config.yaml
arch: "inception"
image_size: 48
crop_scale_min: 1
horizontal_flip: true
init: "kaiming_normal"
lr: 0.0019
beta1: 0.95
grad_clip: 1.0
batch_size: 64
weight_decay: 0.4
Rows from block 14, named by matrix and row number. Each number is 500 + 50 x the weight over its row's rms, rounded and kept within 0 to 999. All counts start at 0. Numbers have three digits each. After the name is the row's rms in percent of the matrix's.
# b30: branch 2 3x3 conv (model.blocks.14.b3.0.weight, 180x120x3x3, standardized in use), inputs 90-104, a 3x3 kernel for each
b30.24 092:461470592504504444539544521558522488505544569496390507470534448459428424525472496408577428469589458597507413413523465479428495524491512450529512509514491530536540459603457516407537511531465512558558486492507512507551500477459513526438587455524517500503453543386499450543474546592482493461513477494511497490493467477536459478452460486507457543490468531480579574506547392576406479514506425576536495471424440
b30.25 093:473528639471402445458591500445485519421523366614483456549388529457521400446431480491548464456533530473461549496532577410493477441523472506504540493506533532523515573488539521438481483538470403448555495400446524558528535461470488531483551496469597496453430502512465456546425544565532399482467529464556492573558547527556580445467443523384470437448553556542529550499474480470474506560494445441450516552495469
b30.26 095:489481479479524514534570557467464435637564547486563457596450503559462476515528441499497594461532503443517388519508523570509483513447540531474530537486396559522502515466502520505536492501475449488460578462475552544534508442459508547524571490526606483479512456431484515479415470422547497501555581525590410435491471479568472496515591483582508415496434540497562546446347502444443421538538615455531491530455506
b30.27 111:504475492516459453477496501550528501486496510531510576499598485496501573533551440485505527546510408482504518474540465495506497463538486405558503525528503491539532487494429501469401465525516473551536484481452505508454531469397538461452574473491424485516532452530479482516469521517508460485473485445469545453519596456558555428481541553505518471556534550535495480412552413514480426563479510566400467627419466
b30.28 089:494500492488471520516536579477484491553465535523451502434543621542548441533504483422574456505477486573443475504515493476533435492535409468480540604513563484454453436478630535465482541466500531457523463462504525535467473525582566492482519457473496488451439468394545467402403439443492434422532496469484575552465394475456481472471548466505452535582597447479545521470498538490381436597596524508464468481503589
b30.29 098:532465605442465466492534497486469501528512482461536503479538515499462500603444573519491522475447572470419545408509537543487513548544477486545539474545513582526497439480484532495536508488506479556611524538568591551520454494456425506475442505527458453566531437460443421479480572582461496470577567473529524573540495486599508568474505573475485442554431520549468484503437424484463524485533492406548452542463486
b30.30 089:478430587460547524538552505476436352531511460481514508453508574426607444535444480541489519544579534571550569566487549443501486560584467566502539436424561456527573471516320534586384558589507417481453497522446518554569414604604494506459557512519500529486540502563556475479475438449486554460506467570518538532522507446604555452406405431499475551413375427546458497507452505466440507580518479395551440539571448
b30.31 100:482493456521491543469428539488577537517467472526539554510379455473508457442532487607559604494453417545536527510452527522481506504475539529538544553487352493487387554480608470496508453529548519489499566444484532529517513521463547586529479594480531495461455503492460446412581534473483387465576493489555452443475406425411486541526535477459461417555539460608479489512408439488479496471589575456547508482483457
b30.32 105:483500441497469522542578582457500457552502540453493451586490512537461490467469421564530646533436542482532464539534513450552548557594480539565470524486495528560451499484523539564504446451520436554477560654454537542528469580585530545540507508550603526544488442418496497377454493527518531476442551458477500492470466449433501479539499518448563399447519492423440460558365481437476424541522493433453522480434444
b30.33 099:498469492481499411506548514501528460588560474441441472513602460516509507466462510574560524527490492482528482457488471454472481563510536502489541455476490567556400421544498520590512529467516443417370541602486522585522428539521432509580473570469594555553466501484526443401375497439533572455454637577494485588457437529567450462515541499462571482431491472485552525445452491526411501460582508569501584478445464
b30.34 100:571453552559509472502530619566481517523523527497595587541452530460491430471483531514449497603522506472506488521486554547517427451404469534557518593505465439462493502560433582518480548511517536569477479477403526477458568603398528418426502479553390456550430539519434505578557544483501477472519430534647507512521487525580506524512506540417518585461490490507515504486562556474482525480492483557470483494488516
b30.35 098:486550463419586514486497459507535456496507513495440481500492516499519481433545533539626550448539422504465512530519584525555477538473448603456618603404449546477449510461537465515545505517538486517469523428541527608543478508477611583575487523526546495495419449386407497498512489491497446465525546503598467451502498425465454523573491386448487471584523454532485496537453487464443463552462501457532507488515484
b30.36 093:462474474456519507463540457520537417583581523503517562552491454484476419399535459551500457553552389493438442529526537490517496533517481546478469579495418550475493591430474467481490537568498549398427585510546402507521473501495496547436480526474553519548501515459430488475566530461513494471592456514569401464518447453477519502454528527500465537459463512533476482557493423356493499547565571461531444381392480
b30.37 088:555459500486428481460569527469457529486460483555522475475546503458415439522414393484416392514536524581496526481490495543474470532507463502523502486462399496541441410470408407480489569564568555483531526521443557481524480463524512472452553554519492519544477419447454556584565538512454440573471487450478476485546440511493505576502556496552426450531464460419370510550428398558446498507475467525473480495499501
b30.38 092:523462553501447555493529513481509495497469500499475473498518575434516437466503562411471499444449456538400555473469540542489518500523478477464581518475550514404523420425545462494603494388481508531520503464542498506537429542466408510532505465480513495466485503496586475458495566542502543496442522450482509424443496502402402511411536453462501468451454487398471554436542571525567540505457445494479509481472581
b30.39 102:539443441517447538475418460424463601511492459469550538443483416516484511487546659508467556426530520397493667496496539496532630508425548501497465413521594404442550557514494484556570484417577456543489559578472489526448566493534532586563415447601455464411472513532567497473562472495484527521492485499393480468429555616467526603475418523452475492486468541468469534525543561510521613494481489461545513553486593
b30.40 123:556535554496495468502521539493495466442493549503529536480547619431594572444539568485460445512398520452414504524490470442479459399337405442439471464452515404396484504502598515463506478441463576555574510523523430413537528495529507479495468432474479521516492579572482558579529554546508529555484537549510490493511543574484543554515512473511504571565529580468480570486581619446536588493447530489552559469468476
b30.41 087:453513468524538574465626455541521513543544544594462444434443526490486408510492417539590538521521497508457453548554552485421468553515483489480542545392465501484431448523608465538467535436517606596497544562557601507531483528529569544562578517472508494496438477563481539576499428531577505469559511578441573472424529558554508477502459570513527531502566462466545446447442421449532565476602439531511506488472450
b30.42 086:470512457573466556526500481478562485514583529529425417471485555514481536444517523519571443559457492429423598559553561479448574483468505465469471445461505409444612517485535519542560442483492470531627528499492374524495455430553567496501407530491423507471521539437473469515397507485550557530410478463492529511454513476480506488456448535476501460471521529481557540481450564420455494560461561510475533539564591
b30.43 087:469525500446447503515596490488416417520517551447458528448550568545541489399450518475551518558520515541523439478555523517525502450488512431474465502522511415431520579514508455499497521455412504598530489444446515520580538460432607503532501507514556501454440500424487554498443575561514417456439413497565471529495483513509517523451512454437422508455464544517582487500496504479465422483496466448494509531475458
b30.44 113:529463514488543556544506500511532464553568577543535509517522520491496435465457467512593559546510458509459461473516603562581498518558469552510554520501409527466400481538524474498541484501479497561483554534496669540448501523519515529572536477517551495496540497420520435420515523500536482433631569478528512501471471501457466445567532527581464440558535438528552480495438412448428420531508569477513511505509512
b30.45 102:461533510490489550509559564474454482476549476575467516445396391521495476539477454493503451493449480537577465435486453454510503585474522466431476438609525558533476479477392484501457518546503493475535494520526505501537578457534517527441530538581524544539481458468439398435518508537414480479436462549472518430534527446516433439534520552502505508538504487536498463441534436539457430522483453492447466527527499
b30.46 097:573560478451535422526432524444457488500485456547568453483458481491447490509585524452506506465524406478481492556515570528507449570537517478527493562482432566570507408464431563424405505458588547491406581460443598474513431527537492454433632573524538504533505568492505451488679523478516509505556524466533544464452439408503509543578515441482481504581443477452554569399470497497548463505508421541514442531527501
b30.47 110:540519418477540532509491500573535514570540555504511447505443471519463428523468468569516569572494422557418489492571551528527540520504538539511508517504471525484395551474445497511527535488500472567531534498464511483402496493485454612542523514505612513443499376350408473456446522510516461508555486437616533476534495473509425501544519444562424448483452423576519439537421495455510517507587493431503522435512612
b30.48 093:594510517607543527511567437603593522517482543510573513469475506463412517401541485565520587431489473458508484499530454502487409571446555563463477566408491551527445516473472465493436456566491536480449542470553556532466493533493533462467457534586479449568564543467406461465525537446635442474539510425469454589464499470466503519570419554566484424538431469532484499397470453511469457528539481503538494539518418
b30.49 104:411466508471515585439558639471484457495521638487501476542439432522596465436551474502510501519524521481474391486453532542499476525528443611485527477460451473432454494427489522477481437501532516472426509484508533479529507528445531451512549518481557525590507478537507500599580500398534458489566458574453456448480447459461604483515574464497449541526465508578554468455499426462459514523543532504532494453525457
b30.50 090:591515464480467509463543575472457537519584535542615573452504447565492461516539445577506592434457460545486356625493528569610536575497519600531482492470436476468569526495385550507513459574451481521534539451468583521575470493518514510545528562475578432553532389432392494491484484563504510472439535540549445487429479453470466515552526414569486491528528484547422477556440469459526509537497555469540544500471504
b30.51 099:405552534478519496517558611482510574452475534527609519533589535520482518516536492428451461472522530424451513486528532499468492483486534466632478445438403500434469513550533438546425452439419554624541521452476480539547501453453500588499501486467422498539515529513435564486533506605361416448567591565516588406540457476508530492519509540474471550550527468553565484584468433506496464550445448463528450556503469
b30.52 100:486527470560518501547560497552489465547526532459438445505506577482464561519509506517538586509449478519477466473442548483477556558563484521569530467547531639473479428548515502489497572467450488478573525602460609602459504569553480570549518474488579491530572467396418399444510438429497585521558583421552435546503480565423438515483520453515544468548446471481514480458467530525498548451450547483498504466527574
b30.53 114:554505507446474529490494491484514570518499530496501486487494490424575519426543581487488502435543500346493597478494504467512500434330530351507512402603576349428560519549473475560555447490535496581509436592561429466525542504470519538504418464549423476444452471469515554490549511582529502517402471543510570404444547584477446601509484532462506495485459456547538483497566475496564527518495522525484445568526494
b30.54 094:563549569499418406486528491462457458582525482524419451595415499531546456569568455465555546490567498546410506551549602481622527455515496469534531485581525583493440563519538478524519539537469490547549487544478548463511435461489551542529481453543495571475468376500390459555491470619464498504464445488577558496560465525545471519491499533521467424454537445527513562482495544569410488469479449524465425572545535
b30.55 117:549512438415452477505541606491466433544530492522495473505485454584542439445463435548457502577487533502523457409530570437483486542467474459562539499573512552411408434514539493510426520568512522555514567535404614514482534472507476559511560588469535536509508440432382442411491503469478505412542431486547545552448448482458489515503466495528468466513562463518534543531463425488537472550458493537516438519507489
b30.56 141:559526528563518497504527475559528465462482520537521530495543538457490522522547558501498490497452446452419481448464488454390361433383409449449488439368408440438488565519514526489481431429492563596546509511487443423490512542461465458430479460408480476504540526543459550601583524552536461483509479509475583538440492504456544525542511547491494556494589558519562566475555566513509542532533493479528523501499510
b30.57 097:523495476517462533505533496419516534474571481512445502440510588496611555555535581424497450429438453481478606465389490434494486466506504428433469484477592498503557484509500476511560499509494456558500449557598439597544447518497499541525490470509504463490478490592619531450505511532496528582539455526484408510448577643523504544534504512554533507484467509463497519488480575543539603512501570498453476544533541
b30.58 103:547488522456471434474497459485478451498484522492461535522546510472510520441575490467515450510472496437460568595516491482409516428513546541569509451568517384504523469590429455444465476511488597566498477403550423467417511572514422570477555517521449487396479562514526548566462491562439390510462424395516461520475534545563512504522523506500476415496455528499465463450521537606544486542433448509469450442532458
b30.59 089:484520553406511454467460489511560526421536515514601553501526489465523528574458440446414448410516507437447499453510517557466454520476500524551553501545545563485447520516437413521456444439491474472585502466349579539568561570431480432555425493490491496505505555445583502560567485577521380486510447547498607530500461475440548476407420596461469499519477491456479464539521520541483403559426397494525518489524441
b30.60 091:494486455593546485443426486488486478438539526473518543401589484475488446480501425508512502468450501554649473498539501413464489540573587492483479437476464537587513481533499430479473602548459574475479426465575446558512481497541524478439533573493465462519534521545442474591516530501466493538457443439430484486429441467510517463497502480557514520416444514511577541461514476536445340479582476499491525542512447
b30.61 102:415511595448509430554603457490411444548459444497450487521552475476522511495434447442524414512517476548449414432490525447583483541500528454432418425472587556549516462508553476548547556505435498501554482498506562530488462528520462537563531556504481542526454472478539517403371487519456561531478550528466454519490427515619503551502407463466491435492520433443493527415443466557405477472477499495495519517424434
b30.62 103:470447500456535452422511576427458466467587528499577536554474544453553561492493419489519519594490490440503429546480519515513492474562515558477500526543455508486456519510443506513423409490480527419452558505552431469526510580500556511550475543457407530530461501542473535611461483451422483441480508584491459462502526415450547521451496464469484541477596596515532497473538432418452470530552547492534553486509448
b30.63 105:541465406541570533475493508525560499530521472505485503521464451514495468513470438506578530553463508503553511547582568558476432526539512566558537491480368524433448508552493543516561540576446452533480449594512509481444534553530526603531511538545610484497454457403443448463449535432599481454559492525463416488596436395396492462564570526512514474481490505576462505533445397449416534501586509434490458455500532
b30.64 094:440534500469430556533530582482500495400438419513421445508492583461534546541445568585472511414528501493502533510510443463502564518545533419419519492423572540523446472496509487636445537564510459546565442461606561546494504441414411556549507428515430508500458357353413491400521559478570464517573569411442528482540517515592455483503495501566497483486512459565525501430539515502438472562505502553525479534521473
b30.65 103:488477462457481560465444539428482529474490482539507462488486452557544458517541489447538412527576519474533541493631518505578543533425518412525488478689573465527535463450532459601540541523538437520550470473499529560475548493439444473507550492495511587547534431484438386429498519525416514606499481442505535460466515500493483427458503540458440552473512523480439446519490429537479513575428465524439465536495493
b30.66 102:519469454511508521513558518549506463602581518468544502557556504500450462448489476605586614496521506533489505520591533480522462527460492396499470539562457553575413497505497499551537571456449377510473500540500504445446475526580621586541477553527544509499540472432460370469429568459480566620515575538542467544495479482510443463523499525488567536482438480562512477529432512537405488553558525418527556461514492
b30.67 116:536439496539530520551484432587576534512516467498475486440560601505549512442553517443574529419483456478534532528461479390409493400478489414509426455385488375508502460536531495485522467487483545618545458455508423435445500443452416424490450420488519480533510507509601551571538467528506475548513449558465486482496583478549521494508557499534477578489540555475521507477524492498615502571463502513539468560518540
b30.68 100:505490538469457484479447495520495452518379421532467513390496496436504375527548461470503488467529526570580488520506471462513493551480562502510516491606640512583515507575529469474447503510542487556525404466505523449555445517482457457401451456540498567483508529491537534508500496492510488471472420419550478407474541487546488487470517496533444566555483497408468458435564475507543476527435480541426498534545390
b30.69 103:593513524515486587454509494551488503503492480577570567512494511446463475544522482475489500505517531473555479423522508513515491553536470450475442489440433511493440421470444509464397619536487485537550451511471570539481516492559561477390539576528474482519489382477398433523517477580382364498453436476493501522523427458535529507531479533452400543491405535532605514540500480473496474472475490498474472569476459
b30.70 100:463524547538497448599537532564518516600610459589499521583509442537517480566473484525520468440494449573486364470487499490525508479449501508494483561536479465530542442528513535505484641560484474558552481496515524626488553531509477535495585515523538569508518468477488379445441547528483544487510562497511541475434424414533511460538547531490535489513455567546514476549463453491513426546449536544521455434513605
b30.71 112:488522474455527425475460582515497519489609567460539537501465463520502500527511486608530481545545440505432468571511460497525472504513479631519413566466456504511448579476477524420451515490484487478533568384344397436508615540522521492468474529425389520498457495543524539600491424494587508493527471535558540509480498498514540554532485543457524533488557535481497531488507469473523504500500563550595516488498473
b30.72 111:493495532488491536437490447490482607514515503496498469433461492501495615440549530542504521511503530426437537551434487510483552506470517489483542478419592479312530518469544492546627424391550555458540519496689525468563524490525464590590488493526500515428513454417438537462611520471532487555523507468471468577384538626373416590503524475514436528481481518460456540479560574469511594449543520537426531453572550
b30.73 092:507563443519476527511411521508438506440530492453544481548528492608428522493485519430543472456572431503576562432530440454429531566511500516499463517550617661560587460515466521568548478487511470535428537538573357500489460583399484538554484504526505463441530529480522501452481508544487509608467426469457426501592591478530441432533454575488459518484521462494514485492581525582542539559520493453507451504516571
b30.74 094:455434556506494530541507470409450469543522499556511502522461405473540504535508516501497444491565491490431503552541532488573501559510560574534473492532551486435456563545439536546528477504524423520571428453498478479460559475504578520626459515514530602475436420447531444414516535522511495497494478490504523477558424453562392466488535522525487478468492480424519537495555490480445492465454546457526459536481496
b30.75 105:559570553485498564513518480457455463534553498545513475528453477466506547457516459540485579546523558549470545502490572508551526585527458530515533544509459570432453515492582561475543514504459522499559562445468637431462501531512565567462468509494586517458489409435423430389525542506523481460630490415513513533458526522394515465570444446534448409540455444447497549545471460477476495509477456529534475496512504
b30.76 094:460444479509448451522528577576491565438607562444514482496447527489498523468539476567552425535498517471439551519565488484404448437473477480523491521458452497529477574488477567481541530554430584620491526482487377486567540482557436444493471572407502483518497474573513502520525493440543551437490488484496522463557466522442455550455555519487507530549496515568544520537489563428590527530429570569461460472537519
b30.77 095:559516503436530538541548425453458507457500481525440459474432485401535535523490516550433472513528464584430578574542452531594513543408530588509468460567462523533486435437434490586428547515477522471549460533516563584521517479537564529559589500614538511517502443463494353485546526483480500485471520482374333438481510498505505510484484498464446518447457484548494441478432440519482486448536494511539447485582482
b30.78 094:485419456459479514488492467559508557501533458500476496476434493457483536439564570500383530475509532419439575473458559487369499511422546484436469445415530524478586498511555492583549547440513567478495546535556495494563526538524458481565452429531491593460462527476473461552506456518560528511516499552396368455426545608446457482522495467573454530556481482413475516392552555392525559517508481468505485454528616
b30.79 093:583594496602560488416459520558502553414446476488639481549488493547488564525519536519461478532455468575518494529477529473522579574502472476446474513522489525512389456514559531496561548463494583574583517437496508524454506511476375583430521512577540464487503500445431430511545574533501590539403532467506515523480498523472543525495457451538519497496552500492437548543368444472498574480485489504474484457550565
b30.80 104:376441531503517391408491500450383342511560470476424422434526515471482586522507539522497511472524592515475468505502502549505525476546463489537565464532654487483558446491509480512551508510472458406478517566533512550559483502528505526603541509514486582499505474481469551538493456414456544505473457510490483579466518508492529510452469475536596530452415471533487526524504483462548582471502506526467488462498544
b30.81 098:563518632441500493474475542436518443501505542551514459481450412559526499605434495430471404513584505522523421480530496529515566581546447503535548547606446583463473491490534504485430596572525422481551460586495496556487518551599505506490572493545519444467510440453473361478475552535484470505432437490551515472506423483528431483503469514389583519520511414487512518403473431493506507521486554562481502435443453
b30.82 091:522515491467444578498479527560473587517516563464507501442446469481466507389476505542475495501511478585533524478527469546604530502601476533594442570629360518486572497492525516486482575502463523584548512552496608509415464437563523485517464493484509520469430478516430481577503514462564527502491414412586529516511383486469543522537551501495363512496493525506459569478437471477436550470546557448500517518514518
b30.83 101:392443433492544508433475471453466538527451482462511465423547614478629519518464475433445473504575431499526583455506520464451485555535574495495491481503394592528520543515384481516528521485512525548462452512462411484434481569473512532443472461510463500482521488508604545487556476480502443494488473370470464443549518479489500478515424484529509476415492490468461504465441462604508607442455518497466491521510494
b30.84 105:475493447564534425489443425500573540483488465443478506465578449472532459571568493516502572506505468515520551479495463466498387510559569426493528516561497524558527498476498565621481531560452499537408408542501447447445512521522546481498461416473509514514476501541604572540401545523451517497436503464486398505564581483560552412485525518473544573561543513487536535475537549516489508596518470558481463525517575
b30.85 098:489442624376462506522497549431454440467515505488491486474511514485542539527538490427540410573557550446452488466478501485509586535507486354489514465557552447512518509557563460500543549494535437542584536500519561576467497502478506534468531535391461562528542463441319437490511477495406448410484521527457598482493550459435436449506506529525478514506490486501549606502571547547504466503516524470521459491478449
b30.86 109:593621521431460509475498516479403476481449513610532556424470506478466450524564493451533518521569513498569540374546513452505561471485440402526561515552457549528472450520442463496439494585481506501590458531538537567490505412441506508465596497489630561476588449446404348394411494541419509539455490473506458387553465422501490522495489591501469558450512521464504508500478418493471523485434474610401520564499545
b30.87 093:588526576514438498558471455451522608480413474439470473570508457511567547438471434433454479531510545518394488529522526454505646460401411519479491498472573457507440531565563437547603411531478465581644465487571503449493542566438539521508491421427454391571432504418488577474467566551416558524574513491500536540463481519424478442505602496481492456527561465486541449470489545452533525444523449514476420442474542
b30.88 123:572508477545510451562526527560545562513476537503478521501558572492504471537510514483550471506463478501457436504444476503389443531412480468455468444452385427471502552502467465468371486434530548562469478479498427409503512524509489471404511450505503490535495539553559564617501536508488506484505494494482507521496504449522520504493548529483493533431549532490531522479532544500482537513545536447479442483487506
b30.89 096:493617595490547517567499479455411510496528575525545497382547488496558459540392464560521530471458437566478501432514456497511472545456566494438499501504514575497519449433522461486510560529508461502588535476495598505508530528502527495613496528561526586419428503460418397507496543592512582481524600495447499567553482485491433481435464554506536497521484515495460494447449499484345506561530512493438530440486591
b30.90 103:515529474554530478506504535538473481523569475438459501457525531431490462565524536576530515432404496543624557567528442526436460497515493491538462489411483528508566500567468586385356535552520533522462452463485428458441479487471520493418574501446545454471526554565557556575481522518550465445564520542552491561338429493551596536537447544450438535473521530533506518457491513479552443537478528561543486545482484
b30.91 092:449446588507487584465475523430557475500497509480569503497522454405384474516521492513494535434476528571445515492387517515462505410474514508469462540418554417444536417394478398432595561476536614449586538411583532434606508518499540557475398526577428538502469464459538529550599470593544385490490577501622540486379491547461596511496560491573399489587480543501504472459508566420526556479442474459504467447497522
b30.92 096:401389560525491523537572404403465476539537412447465425498503488454494461468480469507520506550390522577454474491478536471507475557617508514544510437521486544528537462499549454514561504573485450471401432644491438527643458534524486502438554465486577556467449521494514456437490521521411502425461555653449586524446423521523448604482526443454482522420457601545462539497424497476511436473538539535489550555506568
b30.93 100:540485512555519485536501439498563532541509506540472467492448463444476455504535530565497566538507566496450487549528597547498504507479451591522539519432479507438464497537501549596563408494514589519541561480547591443532461511511519540583556523537503499503450466415435438383533514449520474409596484538463471575431498543467467461553518527492470459516518419516455515419479519481474507506536521504524522537539591
b30.94 096:565457509490434579490566504484539627498529532560556500473518531434486525448593557530551487429508532389515497491525562509504438502410538441464467481499530453438498469474496502539510479516506636493463600475606466497544469527562519510532437540520512474431523521480585527440655505576473425522499478529484387515415525429536494519544497575467508481599466511509519531499510493561556429514495502535490446527461527
b30.95 100:421546505584529501556502461453448518480455488516468450557499475497501456454389496593528562542463523547420531473472551457511456601481481506526541473499490510540471412541462520509527548494506466580494571557446610504454528521608421526535481509480507568535476481493496412420558589522571553502631562506502458519480497568401482552553552474539447455533475483455517518495486521466424554530493515504508512459527461
b30.96 099:456541509541503404509468452509454518592468498503436476466526532412521577501533516489447502479452539375459544386439453481518564490558529415458508572544527496499565554459536469565601501453477544447450499578608553462538473530512500603591417432525504464474519494458532485522528528502540483576562520573419525486432596597440422522558493460545534412512501437460519406489530473452559628526470503511476524518527621
b30.97 100:455481537522394439458499598496467447506534555475540618592562531441505444519537491533457491485439467463532519481577514489519498505510478569454478493464413431470474516551458515485467477449505569506404462544480437540497551537509579536521502496493544509615457530559582581591493408387460455434493559496479529434476510467497537518492484537466486587516567560535612435493546496487510544553553488553499492473511560
b30.98 086:429541462490522520489544587528512449491438495467486548444557604466465499402499483501478518487415452476508540400430460529366508582440546431518588535360578455477589485506492377436577439506503481457514474392491407502539458484571548465476572611567601456527542487497609490446504472465517463525552505537431507402448608573489552546518456548542536552433535475488492598471629558438469493452522500395526483474595488
b30.99 087:508448509443527539400563520481443507455528552511556478442470468427423555536496523460566501486585493416535540601511505455498591461413410543510403562501528469494528492515523462457479440462549567509477414439508517508453511557609540601580451446501427493519514454477544565466514488414467460371484443411470527583460499568424501463466556487508523465496513465494468466481512502476467500502491522561562572536497535
b30.100 102:560534430552516517530573489525556565518466529562482511430516465478410501478447493578546520551521532469476528525523539569531452578507488482470442470528485534469399437548461524549544507563535543535501594535440650495449516508529472515521514551463614484428492420479493453450568577473593468475607528444469547498418471518451426410578542502510437399579503467525479469504424451478447458515506525465496511449502456
b30.101 113:533482545482479501571540545565518529515487517471532479453556535436502581514519492509539435523507462451428463495489480488413439494405506470481546516399425468457515538510560424451452460501459602599501504515478435420475517505492528465393473418438467432509519481489507565569611514482508500494481537550480538552460483522517604538489526527515500519544553567500542549441526529489510484510529501464463508525522502
b30.102 095:508509456554510457545487494494530532494469506519521534464505463490484492496564476542545598533452410444495477548470532531494451534523531581516533496451335487481439494471514415484518497524519535437456592451395596508427532486569486532551433487463523484500517443425443411492570494467581498435620621428440525426451456437482429364539456469610484502543522523551458453518478523462475466470611525497563536452555503
b30.103 103:544509473499507496481413429458487644441563500480513464445436506436542471484522596530535508475477528451547564493545511539567503516477565514466482452628531510568518461479441515607544480456496444423421484519601535471453527439513561576545479518565462451408421518436517440401479447539474439626488461503405516377493653538492472538511446503511539390460391504458482497517492470595465505549543544487529435521522507
b30.104 097:498572487509528497546522515472495544526532546567492520516474419542442509490435446574539541524530511466503494566555585471534461454499396626490531675462436404490489489530518514466520496483588532515524445393551552559468503508513535518509533495491473490445439492482484463468512529478489481478646543393531418529452373402389468444529543493512460435589489400525534544526459432446467487509545460534469550468428510
b30.105 119:510529516471406542534501431519459567471496453537518478500459504488573543458563500545551499498605517369404532518495493476540572447448506439460483349624573361447600446538519464624547405479474508545592493500611440487444513500516521590550455459500409427491455456467503453504564482562501539506449472461403536536418568606449486537412467522444459443510465510462537466490572553456502571467437498538513491537551541
b30.106 115:531527443561525467498463410493532540448427462526494509462560557504572530520553549475487523525470435442440572471456472498486422437430505490499442488384411446505549516549459435459506501454567518569518511462486410403450563460516470429507491484567508462556541582609539563630570565550495510567485444443444447526447534486549569560495500567528459516564540515450470522455566568477586562512508513519518467588571531
b30.107 096:522487567458439566493484513452526468492543481597553525425534433486539458492520605509519513541556520501503569456445430579516479477472512539469523475528592485509531527477448538516511509517561538517474465573539523550479490525529490584536540385544454521454526458488571522467481424560459472564376487509478433393457606528562515564473425478472444503425407483445422479392561544548548571534529489605463479463557486
b30.108 090:577555613520476527434514529402432387500441538561502478524482498453547595545506498441472507588483514572478425549462539548566489488512424587446568552457536559484446462505479526437476533488531504589566590445413545488526568513517359537488522602526516512516411385567455493344512509511489419481545496455538483614542514554476539489535474477553424508497420521483490491438444541441407603441460494499516505505511472
b30.109 105:500480526546509466548500488541536527503514510488491522496479446457480478509544491550471614538462505526527498562502587592508474558473534557492546578469486500505449454493550521528537483504535608447480582450486607516508517546509491541507518448513508480458495416449350429467607530471632400470629443474438502547450444490469449441538555474535471445556471444518486504440473473459492441525569512493536496518553515
b30.110 090:508468537497383448528481519437563538443540491479465528498472458493516509425557572431485468448462535394428526522514559468461599492417465500425565530471487477453492452534597457484584455455513564536663500436564542427613453473519474501567542532557533520472549451550480483531557526552554482535598466427453432496270503444342513641507612507466517471555560515494571477488439449387472466504520525514503439514552544
b30.111 090:449486469537539496528527462457534469502514529446486539519523495467563383459522471436518569472543488528576565510516452566502502491436575561554459486594495412550456504484548472508450601545430490487513487490494471552439521481434462545463513501438496562536446437494461466491438537476441530445419404487536504491602470488616420466456542465451521533516486524511517564439479454480454514442533458607548489614510475
b30.112 097:497385440430495411549551494469412465479593553562526575509528526527466621521535467538496434486568459512532440484553378543523417449476503520566432501490446405500478619447461506496473515527487535478347542561455459509472506570486505473451533571466498545581494484559481544569403446466449490485482502575488485487527450455576464482521445484489462584414452513503490472575483526443464511457519522486484519485401506
b30.113 091:445495516454523507456517555417499442554495540490540504453464447554460513501542496450437454508496539554570519505488493439515458559492574484451465448510494540521483518405500488473583536534493433400480383480522446531500544471609479440536577604483592590504546478503589484510526479501492490502443549584496438531497473472538570502447433427507489557427513502505487423497471555512538504427492515483440591471488509
b30.114 097:523521495473443486567496543516487437439527566530535583420466492439562483499456576449451503412485476430587510585489420449454489474503504538624562535517494520520506510504457427509518428467518601570500452535405474468369513509474453510386490493402493426511465570506607548538533449540644495496522482460432498508514471483560461489418492502527471491573517537529570497523525494504461528502572401494524440473557475
b30.115 118:477520509499519472526489592479452447522586539466477466480563469490502515492555497505544509562513487502494433563540489486482404448459521496470447493497467470460517539460532496476444512461452532513512506451511390445491538543493505411454510419423500539558470556549547587616532500527506510450546529533547533498540476514512513490468550538493536494516480528535496542467525511510599507561543507515539487496461459
b30.116 102:352462493451411442522544452509414419573571452462454481530443436547484465486446425528514514518557577557476433477547460424520463542495499470529439447489502513541505454522479471517502623496493423438466439527424481482563533534476552506547532527540589582494457493590480459497430486468525441473475608513534568538439443523544392577438499458425544536510481522552507502569442470531526444506464446545506603519517546
b30.117 105:483488522517521476537523565483493529466511504505540536435544550385444525387473490554475451508487429509442514568495458522410434522407495443401483479515471431497480526503458462490449472427490575552549542479457441430542529530470500497443488466388428547549484521550494491651554518509531483512514489611440456536428493526520552511512531492498533550563536538431506544460489545460491560495528574532518499431496516
b30.118 088:520575437453519581430499582492459528526441428531536523420588493470488460559479530576501455525439446524554467479466490538638536491497530527469489487537482393401443425491507472577520560495572464618549458529516539423468508497469568544501407575463569506430494495350563501446499546627498533474426526404563516471461623477518489496506543608468529458485577506539379472519499513461486545501448443559475538484514460
b30.119 088:453526451479427445473517592519413408546570510436519434560459444513540516480544466502585525545539484458501433420490513537484545627608571591530480526505484444489474517484448461469510528572468486559411471607535481497629510542548563490488624464544437487614439542539443492529478496394501519546426543552448537508573426451539480420500482444470503548511494486570441499493446495491514463481584551537475519557454449
b30.120 088:438454554492504490485484466517459530490586585463523534478466433581455538461465515559482549540522547562437509540475444535510455498383462473368382517432497448400478558492507590474556548476495531404471507434463507399619522544463596451460495448502451485490495515570467528567510408471526483489494520590493517429493516516475486569398498406534473488429505515422518551554523533483593552364476506500450469593445493
b30.121 100:566519582458327507486500538448432510396506500541505500550558503521520490486542486452482460474584513423469465495506486420505475496503445433430596532515508565516440533518494467528566459479553450512678483440449554475565487505512494525540447473437524488531496499409381450484438419598422375481518450422482460493418510444439450530478452521481470481550506485553605482496512550540549585475499551504539460435496482
b30.122 103:454495496544439508550547471496469520515428540490426479503499518527438504579486472542557543529483490594451572575471476416437489523604555513459508446484500583625506520438507460505478540527505373417445427540467469575430515546459522538543594525497534495554520474468618523534411531477445649503521514507518445564422447465552447494495472433567497521547429491486484509516431561499406553515438530467541580418447508
b30.123 095:492487473462421515458543584531429522520541578557516557494525575550520503440465487622478523525499478573525533588481425496501421524494509624373443573365399502570428547518445468428442475503537537410472522446394556527597568489454520526501460495478385502561525490453439567515553435435482461507604518543507506449435487466457498519484440553497484467486519560505564574476445470497486462386544518497530553483532555